config.toml
train_examples = 194171
crop_scale_min = 0.3
norm = "batchnorm"
kernel_size = 3
projector_out = 128
temperature = 0.3
optimizer = "muon"
nesterov = true
adamw_lr_other_params = 0.0012
max_steps = 9500
lr_schedule = "cosine"
weight_decay = 0.0
Rows from block 5 of a small self-supervised image encoder, named by matrix and row number. Rows with one number belong to one channel. Each number is 128 + 24 x the weight over its row's rms, rounded and kept within 0 to 255. All counts start at 0. Numbers have three digits each. After the name is the row's rms in percent of the matrix's.
After each channel's rows are labels from the 100 images, of 14848, where the channel reaches its highest value: "patch colour" is the nearest of a few named colours to the mean colour under the peak. Only what is clearly more common there than usual is listed. The data: microscope photos of single blood and bone marrow cells. In brackets: how many of the 100.
# convs0: first 3x3 conv (model.blocks.5.convs.0.weight, 96x96x3x3, each kernel summed), inputs 0-95
# convs1: second 3x3 conv (model.blocks.5.convs.1.weight, 96x96x3x3, transposed, each kernel summed), outputs 0-95

convs0.21 104:140141119115135110120124130132098103128114167113099151125124121097094164101128145085129129122109097106104102127109109097076135086187115099081137126090138120117090156106104105116110155138135100127122095109117145132136101113100140106081120088117157118115150093087111124113087117173163100120
convs1.21 094:117136090124134094116119118095128120099118087102113118117128133137137108103089142110147094139110115150131085117146106124090190122061105111142121157123142132112094111138131107126136124105102150098119056136111126153114117132112138086103106129152145117121097094049139123096140105124153137134
patch colour: pink (54)

convs0.74 108:103086076159074184158107116096145146159173135153093146121111107093131122072159133118103127122119145142132077120113130124111082128138105093101090161160160098115125121097130132103121135124157140104086107133116121148108154115132126134151111136129116148087140154133148127112148114123155137144
convs1.74 105:076138106163112108149117090103125147126125117119084124110121113108125136120137117124106118115095130159138137081150090140118141131148139141125139107121146113141152108101150132109118096111097132048137118177149101182125151103150126111113156172158154127127121084127120173163134122126160079149
patch colour: blue (66)

convs0.22 099:119164160121130120111111098129113136084120130134116109124106182152095149112083106093138169133113114086110139164141137124125116144122152130103167063108130202138132140138126129123106135099112131111117106136075065126134147109117163105118136154103131147106163115122109148116125083108114132114
convs1.22 110:143161094133143136141135117113114081145144139151140138134119205125137129104127137131175126132151162152143162118108106149129154173158128094176164124161120123100113122129120165140115132175143165137112156156131147099108127115196142139131182162135146122138166138145142113135123142150142137164
patch colour: black (47); blue (36)

convs0.34 116:127062128141119188140104078144124138092126135145129117129120163118096172140126105090139117084123102095126150109136131089126094135108102090088092113162154112126100124110161151102126113124147099123127111180140085143096099152096115092130147129135140139129117121138097144154109127153148110131
convs1.34 110:141114138094174138136141133129110131118117104106111153099120123163117137146150122105151141128129107138131119112117147138137059113111127045127157150119115117100114073148096142139113163132112149116138118137138115129140115127134133104105174146073156103141164133129098102151154110184113189137
patch colour: pink (46)

convs0.40 079:104117143126145109134118134136188118137095086128157157104088124145113126137120116099135151090144121113140121122131147109065132102118143126131151140103109157157071163109148112128128111113129120119148116071098141112115141045130162122132156126103115182104107126104112117160138132106105098112
convs1.40 093:108139135173131084167142130191112116143130125166111099145164123119133121152094150136095126147132142124164130123125145084105160148171147085142133126135110082127155117097124154132111102113124146149110133117101102075132142068137130085137122137139137126077148136125132159112103181120156129134
patch colour: black (29); blue (25)

convs0.27 085:176147119108103150128151173111095157150152167129136097129155115086120118112134150125139104149158096108142082136087124121104147140133071113105106154116143133091146125080107171097157136134098122127121132141140083132108130097144113124146114112146109139117084141133102134103137092148187147149
convs1.27 073:167111163150117132149140144152132173144103138117125125167136122126130114131154064112122094118093110146132092080120095151099110135139103164125097126091143167139077164149058111094121133094133124135141109116114137162138161132099112177152114118122125099134147099114122143164115126135141118129
patch colour: pink (49)

convs0.9 104:104145131124151205118106091130101143145100104097121113128132135109124162131090110113127155145118120095085111112132127109073120137128123150089092161145148141110104156134122126131104127113076102122097138166117139095132120104151137105148092111107121084161157108160122140099133079115142084129
convs1.9 093:160115116130113185113147164095136143128123135130121142125140168165112119164142171113161143156159128143129147123114105130153173163099165146139116127124148109118114087108075091146091168166105143109116107122161153167151132147178152136136134141113123134155166133126146166158144154156133125115
patch colour: purple (54)

convs0.67 107:116122118129116176123105130113075087128122159114133142119133133141124101087147123100122107162130117102112136101104129138143166146160111131091120138100167080155150101117089106134127173122107109098157177090155090123120113149129121101086115126168116105108161089127150127082137102094116121112
convs1.67 091:155121139123153167141155141170150135126115109127138141138135102176129157138139124116136110101076144080131089148150138117134166138060081116119089118147128154135075152130083072141118159118119151095120112126110121131117124113098098153138148137134098127127111113117101107138150144103154171100
patch colour: purple (60)

convs0.52 101:126075106113135133108115121148169086114120145130130110097137151117126162113110074089096123134147098102106095115106131114095102115098123149071113119107107128118127103106107143141146135107149099103133178135119096105081106070120130140100110095130119065142108104127094128148110143119138146123
convs1.52 099:084156145114157097073128127151113164126119148124089142163107122082128120077151094116151149150104123111152109111093151092139128122051134106113120141105126137144129125122132128164101112132084122126121075096087137114130155153139123142127170142148124138170128139115151127133143158135123170142
patch colour: purple (66)

convs0.90 101:113105143130109140119114113145103091102104144103180134141121122121114125156086105098144140152087088086138170102126131203100149162111089147104092113079132127152135104115151111147145124121110137092126143144108139104127106166121132098096155149091146133115161130130090128132101149123149105106
convs1.90 104:135138116097175126138159109153114086093137122139087123138112106155128108139138129080134135123100125143163086099147096139143118128147101154116107139133116141091112132112096106096115079084147127106116140101091098142090111149140133091138126096126089173110090142139065119086109143124133140114
patch colour: white (61)

convs0.45 096:110079079118085122144111151111144073158103127141078085156109114144102121077154093133121122133144125107121116153136124087129137096109137118127079127154110089139145129100118129136141131159159114112098110091172105131111117117120122109115112183115123152100107119144149122106130166132152096100
convs1.45 103:080118153133140147123117143149135144122130112107108114140150163140137150075143124123105152113090122143116123112140149098135108108126061157137117111146124125119157140068185154107114075124113108123127163179112160143140153128104130135144122143189099151151162139135152160157109109155108137157
patch colour: blue (46)

convs0.89 105:082114101110120155129133123121103105136147150145068142147089113120113160078133076114135123138151135110095133122100143121108126155126112123123094122151132204120118141134126141137141125105097104090131058103135125135174114149089146105110140148111126130072117125127122144121129098172150142107
convs1.89 095:120097156131129100086131150115152117142089121164105122138140144137131158110126104120109070125115141198142123108132144129127113140172137087181123136107109163146153180127151171142127122121121162095111162133159130161143124118123127131121155099114125181155134146114125133150111092163172157131
patch colour: black (46); blue (29)

convs0.38 098:099116079104115172105118132148089107161143145120115185138147128089128115113109105103124115121119117074147118122110110138084129080113114130117112115129065131151111108085123106094162127135148113101112131142103092124110090141107135101146096116097121126150122110098118115107064137100146143136
convs1.38 100:084141116135138097139112125162131148131115133143101132167140122105125132143120082114134129133106161074143098129112130135170154120093127125114138142154083132101157116102063191153126129134127120089131125139120114153107128139089153139156123079144116123136147158087122130118085126135059158123
patch colour: purple (48); blue (41)

convs0.86 108:101118123101089134123137110115112104105127118137130103139116135076081064092128080129080119116157154101122119130110097109071090083156125135115111106111087133145113150106134092116123122134107120124147139117121113103113117117108127146092096134106112120118129159102153110108058150125092117135
convs1.86 105:131137094137125088158128139142142101101131104125119126172097115130146072140143128130130123119077107132125098112121151125089090141113139104127145068156162134120124094129135123128118080083126140149122126141125112136117085067174150145145084134174112122109106115089121123101113151100100100152
patch colour: white (47)

convs0.42 108:138131143100076147148115163123180138099112155123122157121108120117105158068149139120114110115111171094182116146128071150118135140155107125136160106142130111137114106131118123121108137094131092106176139131148144144132155138115163125094150136123116124102127096175106122100099110081156139167
convs1.42 104:131133122126119122169139146148131115098157125104184109114105141101130109158146124093080084160134148131127153123115153129147143168152099108144124128121101115094119094150147181082154090140113095162127129062147132105100134126170145149110122097144113132107147116169117093123107140137154102108
patch colour: purple (48)

convs0.3 091:152145101129097148128106127130161115203100134113109188129088075147164159107135082117133123106114098155103074093134106145092134120150104131121142138110129120127095132115116125141154103107113144127181132111117069131108142133142137122117125130134087128132126117147090143114101101162152138120
convs1.3 103:120134123141103137120146097097133119123105139080159116106118133145143108097104107083123112125128120105075110147153081140117151140130142121172120081082118105121119139091095118135136138122102104146123065082101091104130121110125136114123108113099095124140046086132130134121152106135114144132
patch colour: white (53)

convs0.93 102:120133113111123144096099130140119149120158124126096119101164127104091172107139130161100111120110093084083111145169117115136141087096123161127151110082131188091113170101100145094133114124105125139107129129101138117134129127116156147127097112100149107132129092122112130122095060155157101120
convs1.93 095:114135144111151130104117128134142132079122131150132136119153121120154079100142156170147121119136122146162134154094128119135181076079172122132135138108118123166149110080137147102135136140122133124135101153105109102093139096163113122152093146169120121143119117104104093136171096147125063099
patch colour: purple (45); blue (29)