config.toml
arch = "preact_resnet"
model = "self-supervised image encoder"
dataset = "microscope photos of single blood and bone marrow cells"
train_examples = 194171
image_size = 48
crop_scale_min = 0.3
horizontal_flip = true
color_jitter = 0.4
method = "simclr"
norm = "batchnorm"
hidden_act = "relu"
depths = [4, 4, 4, 4]
kernel_size = 3
stem = "deep"
avg_pool_shortcut = false
dropout = 0.1
widths = [48, 96, 192, 384]
projector_hidden = 1024
projector_out = 128
projector_hidden_layers = 2
temperature = 0.3
init = "trunc_normal_002"
residual_init = "none"
optimizer = "muon"
muon_scale = "match_rms_adamw"
learning_rate = 0.0041
momentum = 0.85
nesterov = true
orthogonalizer = "newton_schulz_5"
adamw_lr_other_params = 0.0012
max_grad_norm = 3.0
max_steps = 9500
batch_size = 256
epochs = 12.5
lr_schedule = "cosine"
final_lr_fraction = 0.05
warmup_steps = 190
weight_decay = 0.0
adamw_weight_decay_other_params = 0.01
Rows from block 2, named by matrix and row number. Rows with one number belong to one channel. Each number is 500 + 25 x the weight over the matrix's rms, rounded and kept within 0 to 999. All counts start at 0. Numbers have three digits each.
# convs0: first 3x3 conv (model.blocks.2.convs.0.weight, 48x48x3x3), inputs 10-19, a 3x3 kernel for each
# convs1: second 3x3 conv (model.blocks.2.convs.1.weight, 48x48x3x3, transposed), outputs 10-19, a 3x3 kernel for each
convs0.0:494499464491494460479504451487488506555539530515513491494455471509469450492455419494457480542486502514517498482486515502509530476503505481493505493540512455511514499505506492492511511512530531514499488459456463450427507507460511506493505513497500466481474471494527514500
convs1.0:481448443515484497509525517470480455558554501496500523489486540523495542515478494495479505476464467526512487517498458558517511535516498499531497477512494507519514510518541482517541496490478512512498486462506502531505529522473540537488497538512523499494475480505449485526
convs0.1:449499534438521539502505508488498543492494488476484487464484562491475505507497487495521500477547538483510513472518514470494501497491508468527497485505457473485470485534528472501508517516495535503502525504498528484457441510524456541537474532491466522536439493516460519541
convs1.1:489528518472512535448479510483475478486494502554500509515521522487519530459481511507480519510494536493485500501483517525504523540525526508516523512498538471479525480500482519525505493511519522516500498492504488495480504518517530523555504532534504480494513495443474498431
convs0.2:542513534502526526504508502506480531511512467517516505485497474520476498487525464464478495513490500496465487476541492491499491484475494482510508496512521498494505503490510518489517529517512537490541542437558514524500490500511489507489481495510481496488515512516510502535
convs1.2:511510517477497498521477473495492500491507493517569498495484488474521496497477484491535521485520532495508493510474503493514527486508538508503500520501514507507517524503512500493472472481516542485533500561535529501552496508473503512478475497469489507501485500499501483510
convs0.3:497469480498477513511486464489491518523481489471500480491487478512488490521487487489493512468461489490453481502496484496478481502498513473496508488476507524499512468471503478505506491509500476484509518533560474514483523493510507492493490498496533531497483468498484470482
convs1.3:506503520519501500483514498524525508542519495499490514499500519494497522493498502488510539506487491493518475502488500549498503501512517465488508453463493477471499486498484513510462522516493492498508534534478509520531504490505506490509519516530468459456452442420514494505
convs0.4:480476486527487516537466512469457464520481496478486465527497507538493481513502467481490439521499463527483471517497493524452467501453454534513455514479441516513433519513483547491480539536500486510518496518486491506477505475484528471488511469494513500492521482476530507467
convs1.4:527504536532521511515493481490467470512513503494509517503543520507515533498499506540518479487510457479508517516531509509521502487505520499486492478499518472500479473516498498507508514483500542502550469565513544525539427491489429509523503522537531486420537510483517514478
convs0.5:524511501499501485460473478536528490537538501523523484516503487476510502457481492501490498491509509479491491474520519444490498475491476459478480486511516523526525433491530544532497478487436469509488506526523520520470447470495503492520528517502493505531515550525519561515
convs1.5:503522534478512537485477498498498477444494500572551515475496505512485473532489484512492487526498535490487531471504506474521487481481457530486485504470500491541565487475499481519520448501507490466505495543504525463512521497497491477486502489528532519517533546518509550510
convs0.6:495491528497433545548431523490525500474535520499523498511506495496494505507483494495506493465468548524448499491501493478446497455421489500495513493484497462493485506479478488488477454500526490497489505450506492518516532506575512482561473480555510510508508504502518487495
convs1.6:483513504509518516498504491489460483489460510524511512519497511536510484504511503508499503525518512515535507504529502541532476534514464513512534477511518492502535496480507553539527496498494528491473476469525491512480497533530528552504507537478491463490504484462504494461
convs0.7:480504504474486466448482493484468495490539515476528530495483495457489509476514540469484493481484485456477473464468467480511502485540492524498504510494469493456461479485523464514536495490557496489533503476518517510509482534505488521528491497509527546500535568517457532508
convs1.7:490503546497488506501469469452450464507475490555521489506499513493513470498496457495445503489479482480511487481514509453527529453536516520517516484516491473492486521521485471489501502492496497497473516458503537558491481492500519491489523488493520513489538517500543551529
convs0.8:425448476513547536490504500489530519474490523491491507522519500511493474477493493511553543478437451555561534518512500493513530482523515498484473513537532506523503519521528505503526523486479503520484489495486484508519502506501508466497493529520506501512535528507499453471
convs1.8:478468497495506500552535529508493507502509514493525518493506484512485483494503503488479466525479487519510489464502498435463499469469512489482526471487485496486507551517498463452471512520509486478483477494501499471467514508491530496518498517515485499485521514528507495515
convs0.9:497490488441460471451479470471502519474464515481455469483511505481495498485503508483516527464477482522532473496479479529495482536532500494481493510513515505484517464495507502509484490486513513498522460529476514493506470489506481504488517455495501499479506475503501527521
convs1.9:490485489499502521500524521508488452491491484443472478520507498488472493491494497496411449496437428527517497490465496480472506529503505501480495527472487511482485482464480514509550507531521501558485530466557486524486520535466504489462519492497484480489506466470514502518
convs0.10:521506487519512487501502512501498490494479500521500459520495479523532498534503493498502475438478470420477520546535534500507522482485506492475500472474486493497480467472501495469471490475485528497492494494502480504513552538509531507500526485498488516526498529516516521542
convs1.10:459491461471499455474477499512519483480490485483496524476487479521517505524524509508524545518543530502501507506497513523517505515539492546512525529512505526492456506511513475484498510485470519478527511553514492457489499532529491501517473463464544557511504488489474462477
convs0.11:463460465483478489496498471534551510462531538466506509474510512446505542453457534480491491496536532507535528468523514434521497453509523494518505501501484479481476490518494497549509479467482511472499499492488495475512488517494476509510484494475487445479496498476499518520
convs1.11:502469516487469509490481465497504529459472498480478464492515507503538490469531511487518491545515479493542480516512485490554511508549516497482522493480470496489480542531525499517491488475487472481510516437496519480520532449469522426429538450468499498515532533471499512475
convs0.12:482482492485501520466487496490481509495562526507500481480509500507481488478488505542487479482489556507512473513500482490491504500510476421488538538532469513507497484476529494475509496514495536510507525495543535546462555443488473496552495534437528539491514476512477504520
convs1.12:511532527499516519504529525498493477502492509484527493523531524521550510509511502478462491482481505510509488515503515502484505488473463493498497494507478495475525505495503498519512489508499487484461499429518464549485507460489490533483524523483484476456497476474483482462
convs0.13:511441499540468540472496498466529447521485506503515501471465472495500501507504492472510498541445467477532509474485493500504494499516488470471450483532500508520501506520500478493523497516497507474545513538498511524507521505519534443517491525488500505515514515510518504503
convs1.13:484505532482505492502498490510513470504531464558482502523521549500520557505520524479504521452508495501473484486466463522485518492516550479485488495504506511521514496482476514530490483498473443516511500529544500505470513467474511505476486482496504492499496495489516524503
convs0.14:509513498488542479465507467493529502465467509478457496532513494479483496476458462513517478519542475509529508551535505499479493472474492534548501522478480536509488500540506488509482477516489510479463495537529477503464518542555430524523431499476528523491509478460468462461
convs1.14:547518492537534506513488506502458486483485502486501503455463453479460466485470440469539498538529550490528496555502517508463525496467512494492524479488493497525492507503486515490469437499480498501491455511462510438512482437474523488515479486497498524515508521503510510486
convs0.15:507473452493475462490495505463493460528553511509511499519502506517515479487504521517543505492500538505493487557525512508488500475482485479518538482525530458476502480502519523510560524530495502523513484468506513493514506486482468447490492471471544563527507532511525549493
convs1.15:519551530500503474468479465493488479471494476514502485490483483504506481482496496504451484540503452549530490478537563473491545457520503508490484500496468505533488512526505506505494480453483521499484515482495553521481488495478465476473473490493551511474560556528521519498
convs0.16:477467471507481456464499497519523501499521517505499510473467487499508482460507477490497527507471527499523494500505504485481534479483527495490486520533523523531511515500524534480503490527497503462461485470454530511487517487512515466494507515494563534525521468456526514487
convs1.16:504540574485532524489477482505529512516524494543492491510508511514507511505482468515485453488462494504481472500506494510512477499515498482512505488487524482521522510483458499481467456465473519522462495487499515520498483490469475492471510478487479493507473494487531522519
convs0.17:483493498527502494543495486493482488525496467506490495495484522481492516483513517460473471474457484485503550474444447509491477544530511526516506524492461486492477516506490543522494496493497498553518510511465528481443512503446553524462544529438471495495506556552479521490
convs1.17:427461513442458466476489477504504499499488482493502513485474463445430457456456497512514558503449488505482516476489478488498516508531512527539497545513490500490517494496504468458477523481490476467488491483480544486499496460501454461502482474490524536526527531500525554522
convs0.18:522519459507502472509507475466468493505517467516529489499475486501472500485531487442466480463486536432466493438483465525531513586587520466488497477488502499496471461513523473489506474478512512511523513498501504528508480482473486510446509511462495498483499503496496482480
convs1.18:511465418526501435453463450494529502501503504503486505487496535501521515500479485490492509515492487490496507476482535497489516503481502521533508512530526542505449465505540452473498526531519517528468513430490477488464528483464515483439450466484516509484476460498491470508
convs0.19:480471493491463468516508502492462461507517523455491506507478459487498469502504482472526530457485503524456434525479466529512483510479471515498506481472500515529539496477486458491498480474510482474508492512504478498507474493486484496485507474537466478478511509475510528490
convs1.19:497520499535517513536506493478517505512542500501480479505514517482486541479515511519483534515498522510533559501501516475522554446484549535486462499481495528489523504520514512510516482463482482535484514534502487556537501480491467516528470514494474458454503506455520504514
convs0.20:545558530486479474473493470469474478492506501456482484494523500471492489444483482537545518502487480471459481504502509508498526480489514526520508510526502467484468488461477467437471487453474530548485512514465503471479524531506513517495514494497581555543536539500516495464
convs1.20:490499540462499532439451444497456485458442452497518507505503504506502525493488488560572520525505484513481432509507501557527475542530481483487499471465472476466479472472466486470455496491501521497493504490497478499501485509495474506528501506538491483462487509508505517501
convs0.21:469507488472464483486464470488495520476476481479525491444458479479474496499488481484472463511475471520467504509510547488481536511491524517507503538550550573562528522476512514494522496466498488523507525500480509514486508528517484470494510462493488526557508497509489468494
convs1.21:494522512507518516487491493491478483513498499490498511499510522472479482508515524474480476473437459469463479506548492489518521502517491497474508475476495486469513498506482492516516502537489504504519453539486513467490480473464492442476498491497511476468529491484520511513
convs0.22:488496482502512501488515499507511477481498481476471469490513521480515513481486491478483492538559552527543524472505512524508502526493489528493513518484498500493508517524483483511512487500484474494510478489497502539528488518475508553512488539509492504533481520544510552560
convs1.22:483451533486512522494519518485501513511509511503517488514507512476485498474496496452482516472479485501492505486477502500489521508487509485489505500534533519539550485452497527510499525521508508481510501512501492497504515507532498531529514501504556530581495495525479490491
convs0.23:504507509503497516500505514493501515483500499491520525469495485501495519568554541467510517473487533470464517447488479522529474528502458463482474492495497498519518504507501458500519485492484472435449437425441434427415525508486528523503517514522436486506495553570502551554
convs1.23:476504500449479471439489461449453477504472509549491461521478474513539486518526498540537518512490464509508490474489456517500463506530475481477487505502514489490496476504500497475533497521546488548493511454488472467508513500493504501510477499518505514546512520513517495480
convs0.24:483490454499490517500502493478484481517550530547551517508514520516539524518548533484480474485450457515493465437479479467528490468566519455491483462498490500527521480469485516519490516544517471497499524509498520529511476474465505493483533538499474462472488490481473533491
convs1.24:456470470485466461450460467473474479509508495578548530501482457512513468529537503502476486530511482486489519464513525471511520478534477486493502453484545474484542501501493486490494453445435481461522495524509486519503487497463483507493536540502499487471507528488483487474
convs0.25:491497462506490500518520509507446471508489482484500494461461471474462473491476514458438469551477476531519495476457504458461502491497512475478517529573533518540477503471487505518546529541516501531500493471510501508504493454468507467496508536536511514497502516486518503530
convs1.25:492485476491496507487522526466479472485511512485499510490491484483500513514490504477463482490457493532505480508513502533500483545500467453488525491498550497484524469489493513513464519504510518511482500480511510516471515491481503495473516502500488495500468461489482461479
convs0.26:469501496491512481497531496483496515507542503526508498460458481440487483464490507487505496487474484504506487520500503519509504486478479486506503498530519526531505502514485494478510478491496523489481507443465540532488482489500492495515490525534510473492504497502488503513
convs1.26:526510492528495532499492488517487496525540523485520485497499494510534527481510487509488502532494515524535500494491523472464542513485539510492486510520508487525523518522502528502499511482512507533456506430584514535491514513487495532531493521530523503482501502540471487514
convs0.27:434478475486508520488484493506509497485481485480485483522508503468469488502495494496455476520491500500505528479471540461472525425470535544491516488450521466465553529501488522496469506485486491512509491520498502518498499534540492527511503491515526526515532555524484511505
convs1.27:501492515472489517488464498476499483501514533486498486480495537471489508485491506455460483483468479497499501538514487529502475517482447483474472496494508480493501535507493540518491527488504496481474484498496512524531489500511490502518478495514505522491485507473497520504
convs0.28:499529509515515516454475509489525526482477513499499520489479476516493475533507505516530516480499502487476500456524527461504524452479528494500485488502534528533531481532510414426514466419503508514465502501492492498486472510533499487537505492527473509509493516530477520513
convs1.28:497486510477483497494457505452505542459504515504503507491444466490423456498475440451518518472532527476485496536535490489532487479536508469490482505481494510515531497549545511541527447526548495475527486506496515489541526494519526526515478488491498478494497490456503518473
convs0.29:539476466524473494508480500495535517509503504503502522480527538472480508497508504504458445493441479504476494542531495486493492495499493486525549461533516521549508488446507457439503480491503499494508493461512522497536513504545523487502510482518491530555493484573508461518
convs1.29:496566554482535554474497502494511516500491511525491495493526488492503514489497500450455478475442485509500470476514502492497476505516505535513512539513512494493475508515518532510484501463474509535492521454536488551498512550558521513546511515515517486456524476461481504459
convs0.30:506496574518494553487521517525473495513478476540478496508467471490479469482482488522498542536435483528472489488508529482510553472530552480501502473491500500500564480507496486488493510469486445439481456525520436496475487534506503543498475537481537500502524491499515532508
convs1.30:504526545493506535487539546479484455511506474501516528464498497498497512493507512504517495511538503489507503515517506519493487547487498494493508503506491494505521484530495473471529490489515466505505493482507481483514502511482496516528479514548506504496500488478499476460
convs0.31:539513480500490472509517518474526540504515543504509528496496480511522486542521490534501529512487472512525532477481468498494490525528522475476474473467465504482460530538512439491539483516539494512480492497494507479500512494478501487493506490524531531497495506529523532536
convs1.31:468480469501458474504469480467478479500477479512520456499518516495505498477493481489536542524504532505480482472477508505517468480545511514509515509489482494448440507517516505492461491504490511491503493523507512490501491487519475518527485500516515500493497499515477500502
convs0.32:500527505482500515498534497515466485532520484514522496539485439532532479498513464485497496495490491481522526527471482533513488471532503478486456464479471440467478490455497570520473510514504508489501495471467508466459498513493499517498487509483490475432548548422471525494
convs1.32:512512548490498548503496528466494461486499479522540519486509500541516498542513495515512488556514523515489473505515490502530501492543519522521471519499511532470480536533491524544508499479469523490493528479482550479491524530513494541515487509530516469475537485502512501531
convs0.33:488532537520476496504465504473496527483484508477450502499489538487459485520456453456553518497529512501450466468484496502464477526458461523495472509465477492471502504517501489498515513501518481519510526536513513516510472527506530530538525511539495515494464495530489500498
convs1.33:487533494496510519477475511463519506480505556487471507513525500485520520483504541554490491512513510468450547479460543530449470543472450523532537483527515493500482475477511512500501501516509509521508509522512478489526456511529462509536512522515528526513503514509472499523
convs0.34:531496500504527527503540488506503451470510514483487495486494485463467483466460474541502460545556465497532500500495516465503498470501476493530535485526508496503519528480477557535457487504467512467479499509507497505463482490497495504488531542495514505506512496498501507517
convs1.34:499449477461423451477476505510485495500533491491474487469476474479492469483510517481542484503560532513490503535494491518513499540513464495511498497502528518492509514485530501492495472467492551503561508483452519437511497537513513506452508507486496534532490506490488488462
convs0.35:491544451450591471478540494482501500520487486484536473488488499500502473494507483478531496466517489465488476509515471463537485448495463484496504485500533502490513490480506493448504494495509489502482497511478526475497517512480471538454499511491509531504511514497504514504
convs1.35:492480494473466496492460504554467477542535475503556463508539506532495487496522518509530571536523505466511499495494491478560503487529505485488496513495505514528510491557469441516514497460493475481461515502510517479488511497537499487515508484529512470493468502499479495460
convs0.36:513570509470537509449468495487515481522492477502482504467482503481485502537524510490446464514528489510495492481476502486510517471503498541553515518503487457457470477483509497487477478464494507514515511563526499531510454485489528555508480507480471497521473511523522575526
convs1.36:517568553518532535503509501489476516528525514527541500537523515488505494485528507496450460503456478475522513515514544488509512492498532488461501489462516466474493486507483483520547460443470470516514517503536467549529512532526511555531524527523460443458492502495502499496
convs0.37:486510494449535504482532522460490532490493561509527550441476503491517530529543531504520512460501535470495526478501500488517509476493467461493486472526501522511522446453505462476508466495505480466502455474519514506517454508509469521494500495480494496485506497507502506514
convs1.37:468518533492497554483475513496500469543549490543594491479449435486519465499514492528552556491537543426473503498511498524513507513505518478487490465501502488511522507501489497499488510502508534504500511522506493513465485483458491493487527493478508553500484530494493515505
convs0.38:513454477572483470532503503461488524472478516479466521485519489470519534484489534511459489521499477510505455502479475479480508513485499475472515509464495533478469525524480539525510472512495514493473512529481502506485504495502508505470482492477512517505483500530509465493
convs1.38:502468490516475471510508496472488511491504526490550537473471480531521507500524505504574506538528533523544525535507460525549488533571514486458496503462496499477521504495523519461522484475512498528536522509518511533495531493493572512508543501485512475484500493502534509509
convs0.39:531548507518515525494499463508488472523493509516493480471444483490454484569513498486493443504539538483512505477479487494471489543503510527530514502530528479496474505517497506510489480485516497507476507492483490518499481458481495495498467480457511526504523489497517498507
convs1.39:508502519498488498519498457442444469499487457520520491511530498502522524512513544479539516492536537482496510519493469480475476493481503472497495481466486485484504465437458518496466528509494536540552522523507524530527487511524515522517514501511495490523479465513490479502
convs0.40:438538493508471499502478527503488490463525505507480488491485494501498512480503497504515465483465511508504475500494502511486510500484493504473498479492486476536510497499499490504487510491515527514485545528498511502490483515445502486547505476501506492520511546493486504501
convs1.40:513503541515515519517488510499497490501500511548502497482491531502521511501532506467515494487507532522486464521495474499513486477493518472507488487498525494528519502525508515522496496528501473438488499546463479504512510502487495487460503484516501494509509487500495488482
convs0.41:530519496496452498530476483485519527477495491480497469508516527526496481512500518520509504525531504521510512541464444507449461478459489508536512524504478520494474445427450470475476503494497495496499523500513490475468512483512498492508465508503501493517492482526514485519
convs1.41:506524449529521477532518484504509497464434459442436453515497489518522499517499518512494477482504472473510507487462546503458523509451512536519499537523540519560556497499526498482515562560575511457507486489533532523520482469507466488512487495499537565547511546521525507510
convs0.42:562512482539534454501505463495465490504486457529537486445451477493459463497506485484438496533522500443503526501533521529506494487482463492505500478519510494493483497578504456453531564501507499532509498496495474479484520565527505524536486476465502528522476513528485513516
convs1.42:527484505543483500544496452477470434514520462495521511478495499522522497518519511484511549535548490527539542517498485469471505463469499494495517534488515520529536534532492483518512479454482468463470486452431529503472503513507487510488502502494479483500450471487470452482
convs0.43:486463492483487533474507527509519480494515537477486521499515475518527516466481514491502504505475467477490482530500490511496485500485518479507527508514492491494503518470471527569521453557535521503473525499498483525532488422488482490516512510530489451453516525557507510503
convs1.43:494517499518506519509479479487495509439483475511501491482477515476488496499527501525521515487520489505494486471477506463526549475498544522510511466483505473500526472481475536510464464474482527449501451499493509472516468467497491519517519538466542534511554530522556557523
convs0.44:480521530492518556470520522487512510503510494480496472458462495478466478470493487482546541478532543449493502474481484486484485482481511465498511491525523482490502489507518522471505512499459533482500483456519469508495453453512480512528453538545462504520480483503498479471
convs1.44:481502505468516491475517504493520505474468506418440466521487460500476470508477500500503454526565526493519518505466517508453505522493475490526512504530531481494515526537546512505500516506500452485506477474542452490517468476493459470516469460510486514479505488493463500489
convs0.45:477473464480467430470470461490480462505484510522479471504495457514542502518513525484498518487490492521479496474509489500561485451531476482466506478512537483490514500503495506467478465491503488556538500531545472509515523520450548527457497488468493480496521495466491504498
convs1.45:520486474504469481519481495513502498516520479525518493500504519498489513526529496465432447497448485533487493465470528453532529460522545473504512495472508524546541517556539452487543494512544505471491527548464535506489490479454516498431518462464516496507515536496493525531
convs0.46:476492477489496474475465467479505520513515484518490495513524542486507494463504502511497505533517520521509493539520507506501489487493524489497526489483494477462581541517512503488470532524520471496490496486489469482460494507528472485488510520464498465494498505495521534472
convs1.46:463463474486515482506549530454477470473470494443487525510524521493511519496493516508509489521511509491514491523512466520492453524503478559522508532485473535497447511507476536512449490473470498513517491462529507475484452466532448490516474505486467497500514510492525506519
convs0.47:502507462504507518504480506465494517521497480502530494498501497528511488528524508504497472510495481500467466518518511490455495475459488486526509506500521499493492491489496480483485553546505487484520452496553479509549484494520454498564459491511517481476515497563464476546
convs1.47:455484486481533481489481466514492528489505508494474471458486456456477474501513479468511481486508466529534509511509539503494526515514515477495520496489521474494519479485483504520510494515517501463458495490460500464567504530489490502511486509490457522513509544525532502488